config.toml
cond_dim = 256
norm = "groupnorm"
scale_shift_norm = false
orthogonalizer = "polar_express"
lr_schedule = "step"
Rows from block 2 of a small image diffusion model, named by matrix and row number. Rows with one number belong to one channel. Each number is 500 + 40 x the weight over its row's rms, rounded and kept within 0 to 999. All counts start at 0. Numbers have three digits each.
After each channel's rows are labels from the 100 images, of 14848 (inputs lightly noised), where the channel reaches its highest value: "colour at peak" is the nearest of a few named colours to the mean colour under the peak; "top examples" is what is common among them. Only what is clearly more common there than usual is listed. The data: photos of arthropod specimens (BIOSCAN-5M).
# convs0: first 3x3 conv (model.enc.1.0.convs.0.weight, 96x96x3x3, each kernel summed), inputs 0-95
# convs1: second 3x3 conv (model.enc.1.0.convs.1.weight, 96x96x3x3, transposed, each kernel summed), outputs 0-95

convs0.19:519522524472518516494469604448505471485511440467550541437537461486577483454507494520464512573500466476531447464536489498466573526449546434424502549464518478509500471485480490513470529463504589599457486445574443451455542527473508481508503505437495418517527460533493519459470498512568462520
convs1.19:463464508470538463508473506568440534504523475476488427523491492495392431489435593483465472430467496519493518456542461504551470456507455463500524418524538502484444497492557511436456519483438552508495440513449522517507510524530468482454479449551467543506440514490497440463531534454396508547
colour at peak: grey
top examples: order Coleoptera

convs0.50:526497489470521514496445484546476511502626473575585450465466468482458485578489407518495527493480509496489556508503460522535529545493446521500499500486485551562494508502479474466508503602483481499527538478494487477489512457394583407518474468459516548488501456435492564500449447533497472459
convs1.50:486445492501450516525515478437559476483401493420515453470558506408536504388482555489485483500482445529490479448510544517508485415463525488518497482462509457340519510486458535522461510472488498489515498493507506522496501474544495576520419494547540518576501560509476526500509497473511529502
colour at peak: brown
top examples: order Coleoptera; order Hemiptera

convs0.15:539521557487458510497519481509435496547541483578524589497516508496548543472548497501538450504468568456466541525494519540480508489473453461548482531489469491473479516508404488471452519537497522456495535548484541551488344545514551508427471494418589502513477504507505509495513531504531578450
convs1.15:526495465555462463540428532545453543524515501512496457492518525509446475481523510485428584473537436562442535453487482516469447512518467497514489528528544526567517437525600550470499547494482565508505506441461517437563467498536503462538503501486430549475531449505503508471413458450442443566
colour at peak: white
top examples: order Coleoptera

convs0.88:450455471515502456501532446530527563514430503489511550516531441467507432557546557520535461502556564539471451518548497504568457524522509501510479522525519502486534485514483513574477534531463479567580485500490524470511540446508502429587525585533461438565534518505545451549551451412507481503
convs1.88:567515510451495520489485505457488491461536494508486452510473560503515535524497478505457586478425478490570526494519484480477514495452491515470465548554526481480482519491544497454485504439552421464437504497462479520515470572475433529456469386432525576412476470475490530478429594516475568462
colour at peak: black; brown
top examples: order Coleoptera

convs0.59:420434540494548561506484392489494468519486480474488502458499545504530516524497507500498417473526478466482430474523505484503531488519457582503502490491483520527421493389496497511497363555508537546497486517410471460503483461538510532507512517501524518492488505511454481561468520529389437481
convs1.59:553544418486456484465441458499553450547523519465507507470478473531482496464563495494454620521459586512462505552436498553512526449548488487504510531511493515480482497447517532500472589453487549442508498583472510533462534579475508496435537503479422423468543501478521470547474464475524488540
colour at peak: brown; grey
top examples: order Coleoptera

convs0.46:391513440534448511505549541487452577530508497505523553503469479441489493442468566475502445499527555496480475461537504487540542516503491511481480472533474551504457534505487460528536523550437450444520500523563524490504464461412531366516486482447430503451472475545538481446504526426543498506
convs1.46:588512508491557518490419525512486456423509468520557445498504530496515534437521516491516546521516510441508529474482512503448494432480506472472529520519560453588528505532511570565487491518531502505517486421468521442473500529525533541482437510484573548588535517461428496580441494410524482544
colour at peak: grey
top examples: order Coleoptera

convs0.36:490532480439493494514445453484469424506494513556525458544521552485508476505505516475495531468500552502476515454463447450498511449489457404505527528520516405517441444606504505470482590545483432520471569539444555479503512442470482461491512501546492433464479448512467515476420467491437461448
convs1.36:476462481507461532521551556478500533453530488439533531539496448446491501529451501481561497502532375497493466525557547470482454532468559529475480440418520484512499477543488465497494464499499530541433486438482510509504470497429548508558523482404539480556374532462486518551519512455473499554
colour at peak: grey
top examples: order Coleoptera

convs0.78:522432515486514524490424463542489458448523460504487479433539482536487510526500411563515460510462559519449511489543509606518432532461474531499501561483527530524580487493477505511423496533464514516518516461444503485501536423400495439484439472534478552477492462491474474551444435546462458460
convs1.78:519461483496513471508528511444559460541540482495510487500481485506512599470547456512463542473520447482530510416502494494543491462513474500460466505507479442490433454498490493477539443472543465527586553516525502452500463438419516515519545461445487427448635384536507527500451498517494490463
colour at peak: brown
top examples: order Coleoptera

convs0.95:417523572408478472523538489464424494495520520505425435518542485539482508496498500520399495505514487534520552563502532494479436530511507440500524541477480457468493427533519519416511510473471565452511536494485480472518557518532477580589539558522592523500508487493534507488477549513536444447
convs1.95:555511433616471521496431458514598572480496469554553522509482467450479515542486407505538516523491516526509429456498427419548541472502508552487473492530561530514505544515514459582514484545554519509519503425514493516404481466482433480508514477499442535495478480475496470507521471460509518489
colour at peak: black; brown
top examples: order Coleoptera