Rows from block 2 of a small image diffusion model, named by matrix and row number. Rows with one number belong to one channel. Each number is 500 + 50 x the weight over its row's rms, rounded and kept within 0 to 999. All counts start at 0. Numbers have three digits each. After the name is the row's rms in percent of the matrix's.
After each channel's rows are labels from the 100 images, of 14848 (inputs lightly noised), where the channel reaches its highest value: "patch colour" is the nearest of a few named colours to the mean colour under the peak. Only what is clearly more common there than usual is listed. The data: photos of arthropod specimens (BIOSCAN-5M).
# convs0: first 3x3 conv (model.enc.1.0.convs.0.weight, 96x96x3x3, each kernel summed), inputs 0-95
# convs1: second 3x3 conv (model.enc.1.0.convs.1.weight, 96x96x3x3, transposed, each kernel summed), outputs 0-95

convs0.90 127:511558389494467337489458545462433485420534492512538532485527548479505499496517507467412530508488519508525509502512528423540417520455522421372537555487482394445448501501535501511568480377441506466492504527568388463508502495518556484562511496423374519512483486483487514383467496479550465453
convs1.90 100:492462482428466396520481509548440517607509537647492496454444498517490500616489514428525517448519558554469528513536516554527435524520412483488399473540566533492503551510432486464556475473527587527419531498560458484544505536475398482448535512535372430532513533495502491430491416544591567498
patch colour: brown; grey

convs0.9 106:484510548452328455522474469431539520470498472503486485563492437463489478467497460424508448427523540475529487533461528521478461514416493345504489516477417451529590558597505424518518582452507553397530500548435480454500518565470425515437517408477509564446504532509573502438455460509577474544
convs1.9 101:594513516535478380514498498431453398589488479527502464583506540549521504415475538441425470473478441497477568427586471475475494546477538463464572535584549520482421447544527542449486515463497517462491503412517479527396472504534485494513505624439482453513540538481369532488621557468544526522
patch colour: white

convs0.49 100:489492378585488485528558528471491585492616436552549505471489419562481554493582546465549429531514533557460428517489544559502441531448536467437477465452438512488477526422452471504480405505465542486484519567543456463512468435496525489517498550403497383483561543555505456471447382541432411475
convs1.49 102:458440557385526560473457516523560398524473506503549501498493494451583580483450588547458617505510551522579532523525485483465512370486424499568455487526527536498519432513525505480524543534582519483526565447506551444507516524451428429485416443542469644461459465513502547572469563430534547488
patch colour: brown; grey

convs0.57 084:454487499479482447547467474483434412474484495500521474498484468423538493468580491512485454496543406485522471388481569503534465562495530507448411512512495444538484479536436520420489521377413481482419344482427433503469511467608470576445520454443470514525489494521571502499573478489527521651
convs1.57 084:503479500514468504473477530508541481441496508339458557512490459567423519489411438517498544475530480538443451682533450563457500450472479442485486493494456496388514514514463474514513400659560575463425536497513492477493547514400550500487441492523457487509482549477520492529430554590475497503
patch colour: white

convs0.42 108:469355468477521533470527309529476539546406474444465536466528591518557492410515473497458448461479470455526474471547488501507519467504480565565471444540469536511437505426506526470454486543485500424471413461362534491469564463460564463515498503469525461473468557495501523551489495561358474478
convs1.42 101:475651503471462498556443579508451438401509526503532514502499400461432564536484493505505500424444599497513465551452620488449493543557537477498472411560542478442583467525507444510454428491475514541492530487435498542535430467476504457479473442529489488512497465547469550491475417470317494535
patch colour: grey; brown

convs0.86 092:521491529511483535557462457497376544463516527523478459576451515486475569535509528499420492473544509528442587455541520420442475532576560497477572435591524533538540525530520510517541485588490459495542587606479468508454476437571594441428553374573559439564555561524490542505564471549564501550
convs1.86 093:518585450453518449442545491515596461510472493492553566546433440500538471483518514551563468526465475461535427427516499559512532470510436523531429566414523426580496471533458537502521545410545524504496446324459528476542529436410449517568459614470492518463468454426550450516426506477460499418
patch colour: grey; brown

convs0.55 088:478515561555496461474462470571413420357427512407528461466527498518506511418505477572544497489545525476475418449459540456518392447489512503478470496392522460526474481506458502425474488389481591518459414554470486435566441485574574616531518518474505467495465454496474523524508502552418413498
convs1.55 086:496432454442551490444539506449560564534311478543425511492476436456471436519551518549427533471513537483539575388527439423511523486519533552505474527573479615442515498498570434528496524447451485478442547478495476504414536443479438440446524452543479483512499555456493551478535442490589582451
patch colour: brown

convs0.64 111:511442541498462464530501408500455555382473525464445449522463453516401468519519509513460531485503491483547514480452531585551422519544456506459529541524559510448501520499537439504489499455483465454550482509456509516511484549469307609473569615496449512527499570495580489534552542365434555565
convs1.64 104:447472448581561562406593471538577511526450517632573470451547604563643529477430477477549430511475486469464528446479513444496542417522514528497499499490533503459569483498466549492519557498526490449413593526505498526516568459426446485539412491464562510487558486443481439488470525602527454500
patch colour: grey

convs0.5 088:423505538423484502494447493522473448473476550466405473506498548543576507507555506497528506491464521479463314478549466303427542478555545555465434474485545436479435547498528506454518427496431517582552470547468441403500477471508476461535550471517492554487453542537512506507602542568496500531
convs1.5 083:523508522624469472501452516426391527543514507506497532554560468451447471457413465464468402480571465503485536449397530458529501575534538443519602498543415550522527469506492434504488560466629429445430491508506529481393500485556554500541477512530528469491528440439466556373482484412491523494
patch colour: pink

convs0.24 202:537499556505509512534476495481500468504471482503576445470449437314508606483514577469478535531515543547524551483507504477480514332461535464493372468483471506563553472493477454453474497510488421501465490455463474458505535354464533399470465409495451486551487577524505539561539527553503454542
convs1.24 147:490541489535488526496525527582494531436539486579545522494521507479482411559506468485517433486447499574518463516527506426474515476494455510515542438382454548527463465503444487503520532499419647487420501443519485485393453469489540559462531521523548455344587459513510627504504480643538553501
patch colour: white

convs0.62 082:572488572486441493515506527590440527512522437521484492372461517447417533520499448490574440458430481499552569412533544529507503435462545495522485511569456573482494470399558417424453420434498476489552428491493458525525481445537499579519525388574449551508542515504459460540521495486361555461
convs1.62 097:450485490532521501474503513436518469467323544512526461513534457532535512480483494527527643548553522529487428490416447488471466485484505505460559521433590446546478457506501569531527601524489498518390514451555524488429486522395532469416467629411501528490497529453515461493423517558573421500
patch colour: white

convs0.44 099:465567488503496526492512557509369516504566557603498514553573576527441496406500450458371551463534624496494478461516509488432456493536507486535523486504516498444510530558470456495557558533507491624504567503546543536469533466559473561519504549450508625552505476498457403548525460628517516530
convs1.44 087:531543507571421495514447453492563553473417477510487480501461374388513485552544560517526538514456381516447524595407473534531517471543454553451483444522483501531443446461503469469460410491411516412477484536482443463516442437447499495464461416421482443474491541514518623463456440406525525491
patch colour: grey

convs0.84 100:516551532499498538535461532517327476512577534477606481554478569499448489671535467628463462552502482509468496552545444500530495521518545602543609484527526487523537483592555542486516512563481420495492555513550502470488518464528499570582492586518553471521520504537540501542443473462469502418
convs1.84 096:516438427503632455559508459503534535478502474524478489421543384481409467511477518466477508434507467445403485452401505474557512492488444488437404514472482459466480532454413473508463444472485331445502492457447481518546437581472431508427542485513447508446508471461537579453484494402503558506
patch colour: brown; grey