config = dict(
    model='image diffusion model',
    conditioning='none',
    weight_standardization=False,
    attention=False,
    upsampling='transposed_conv',
    grad_clip=1.0,
    batch_size=256,
    epochs=13.1,
    weight_decay=0.0,
)
Rows from block 7 of a small image diffusion model, named by matrix and row number. Rows with one number belong to one channel. Each number is 500 + 40 x the weight over its row's rms, rounded and kept within 0 to 999. All counts start at 0. Numbers have three digits each.
After each channel's rows are labels from the 100 images, of 14848 (inputs lightly noised), where the channel reaches its highest value: "top examples" is what is common among them. Only what is clearly more common there than usual is listed. The data: photos of arthropod specimens (BIOSCAN-5M).
# convs0: first 3x3 conv (model.decb.0.1.convs.0.weight, 96x96x3x3, each kernel summed), inputs 0-95
# convs1: second 3x3 conv (model.decb.0.1.convs.1.weight, 96x96x3x3, transposed, each kernel summed), outputs 0-95

convs0.6:519534458485416500466566483508546497511483490486494527516446460492498509468463428459404515510504430414525559508447437447494503375456457446528496502453527522469530514510512473508508519436454496562409447454450472484484519491435524524502499526499491463534482488515516536454458566518526456437
convs1.6:465555491443461428536532436502489508499494566440475454472538511529530499484532535525510461536487467504544528437485481435531461600567499512548512476523441492453556439492504495470505427519497513463573437442493498446491446494497559481521474483532548428446535504536431521521557517567442535466
top examples: order Coleoptera

convs0.66:520549477510541535524440474479518440532480472556533523446492501511481520450533468493508500529495559546399514510446523397576492482494584480521514433549515457354528488480446521420468519507508444519487522491462502555449431484479495500458403502494482464507506491532505493502470462506509467508
convs1.66:471419478564540500480555530512471542486473612517508469523574530476485480517440531448510497499475490559532465408474506573513512524509460467429552466478477548507517555474502508548498453467529523463449430514480497488489519506538419542514495522447483590470493496497477485487514383449482503435
top examples: order Coleoptera

convs0.81:479479469471521515489499546486343508533522471513510446493515528539468464507445490506506529561511446448388451443388519525429540534467502504506439540530476481527506526473569488477453505496511462583518492474467482527505454454525447514486443526448491524471525554500546465541521443477518504518
convs1.81:492425512475441415494545548563453508430472500486520477553497463595511457450512481518506479414477561503541513562485496507522426471477489532481589495482561410511539478494534526516437500441464528473504511510562595495549535494435501525526523484579497477500483520495450515467549500515509475531
top examples: order Coleoptera

convs0.87:493524513502508482444444450511531504503517516488494468479511494510596475476475548465536519462500453471543511511513493440517435529475547568523546540534491514499532442441569512450477494515522457443497485472427513514500373471496507452491519468481532502491475481487501422502482457425471332519
convs1.87:496477505472448529524461556530561493553429512590420490450492526494431539540481447540413429533498504450517464550510470457479525501511409478569472496487479520460514507523462475492481444491482582494468484509525382509457527458512437551448528516495436466550534517516526516507467514516479519459
top examples: order Coleoptera

convs0.20:457445464444487431476448434528473500548520427523564504509460566471511522461518513511494507503423414435499491484477441516565463530443469541496405496485531548572495556521539442476454490451493461482518427503495466514466461494431507497486535439480500545474507505494528513466427508509470422552
convs1.20:606481511486492550502551524518514457468523546466468521492526547527520516456451535511506506581566465517508625543507532491548512512497437419470464528486461462481525529449480568524533499487517495483444573490535556502527486455554545516455497515506458438483385485493485515552546510449458521453
top examples: order Hymenoptera

convs0.56:478552506509520504521371522411555475484546563494455483483475522555463520430508475481415466446494467517491484513511568468510509488508500491476430519515536473498467491485512533481477537508428560513449483422481479494499501483482546479397514511481478540456538514492490536357496457541450478514
convs1.56:571506475576509456522563511499494493469510501498461544482493563564523504490464555547415514507485501485440559518576463428479474543478429593543579504543536437545532490475469520481528468537531435491564494515510548525466434546604544485511474481502483508483493476484429546493472514476461502527
top examples: order Coleoptera

convs0.22:507464483486496544514438460488539498522538474506496559534501584501498574483451477462492526449458493473547351520507525494316534487504485517473545459455494455494443517507507547551499489482419466482489462499459482551533477458480493507506485520466497553487502543484487487510476488477464427480
convs1.22:531495483480521516484540469490527510464429500522540499463541416381476385478531444546499508518498496544448431490518456534536557473519510476448442494465466501506435459502526441394468533470534499573535514492496462528510509570496470499485493522589513487441514438480513514483529476506425502463
top examples: order Diptera

convs0.65:502496455479550408465491470494435484500505482536433522431557479479457582500536521461487583469528575469535540594523445531518491492530518543500501514449570533481533435493560481561439513432523414438483488502559526510498441478427531499523478509482534531551512489511519550521492501478500445517
convs1.65:448546511527512575466497470489509446491558433518496456494451484536480507574435473430550426578528490486524475456528541469501543490533581392541497481519455483508530488510508545514566488524493503514514496494470490539501469491430515541421473554504465509511466548476567444452524491447567560446
top examples: order Diptera

convs0.24:496500494463480449493499501470393461566506528546551458434485464528483567460441456481447499440492512573469439491581530481521459496470503419516482524552544554461521483428491481484434484506369470507477493523468486472504494475515479475464472448547502464502445487541484481533463445480568461512
convs1.24:523548441445523489499468478530432552451470485491491520452503463445527534555538550447486524467545455506530489420541443492490525446549529501475480402468454491441398510518571533459476464487495526547495568463477451522517448478463476515450523458494483542578601533466487477470474487538479483511
top examples: order Coleoptera

convs0.63:429469493503500490533494501486518522427600484495501501539561459558564509534431435457506524487489477512456463498519490513450476471483459473493451479492511507522427518508517482473479521481686543509484518367538530488523504484470466534508459502532518518443511492522503521499525455425499543482
convs1.63:499577522564532470528535493509447507580436535466471466484508459454490520401496485534545490462546522504504493452501519518458452555530476557581482462471436449480556490421525521485503474527457487536540461495494498490521462431480507521445523519515533442525492556521433540578485569532568421482
top examples: order Coleoptera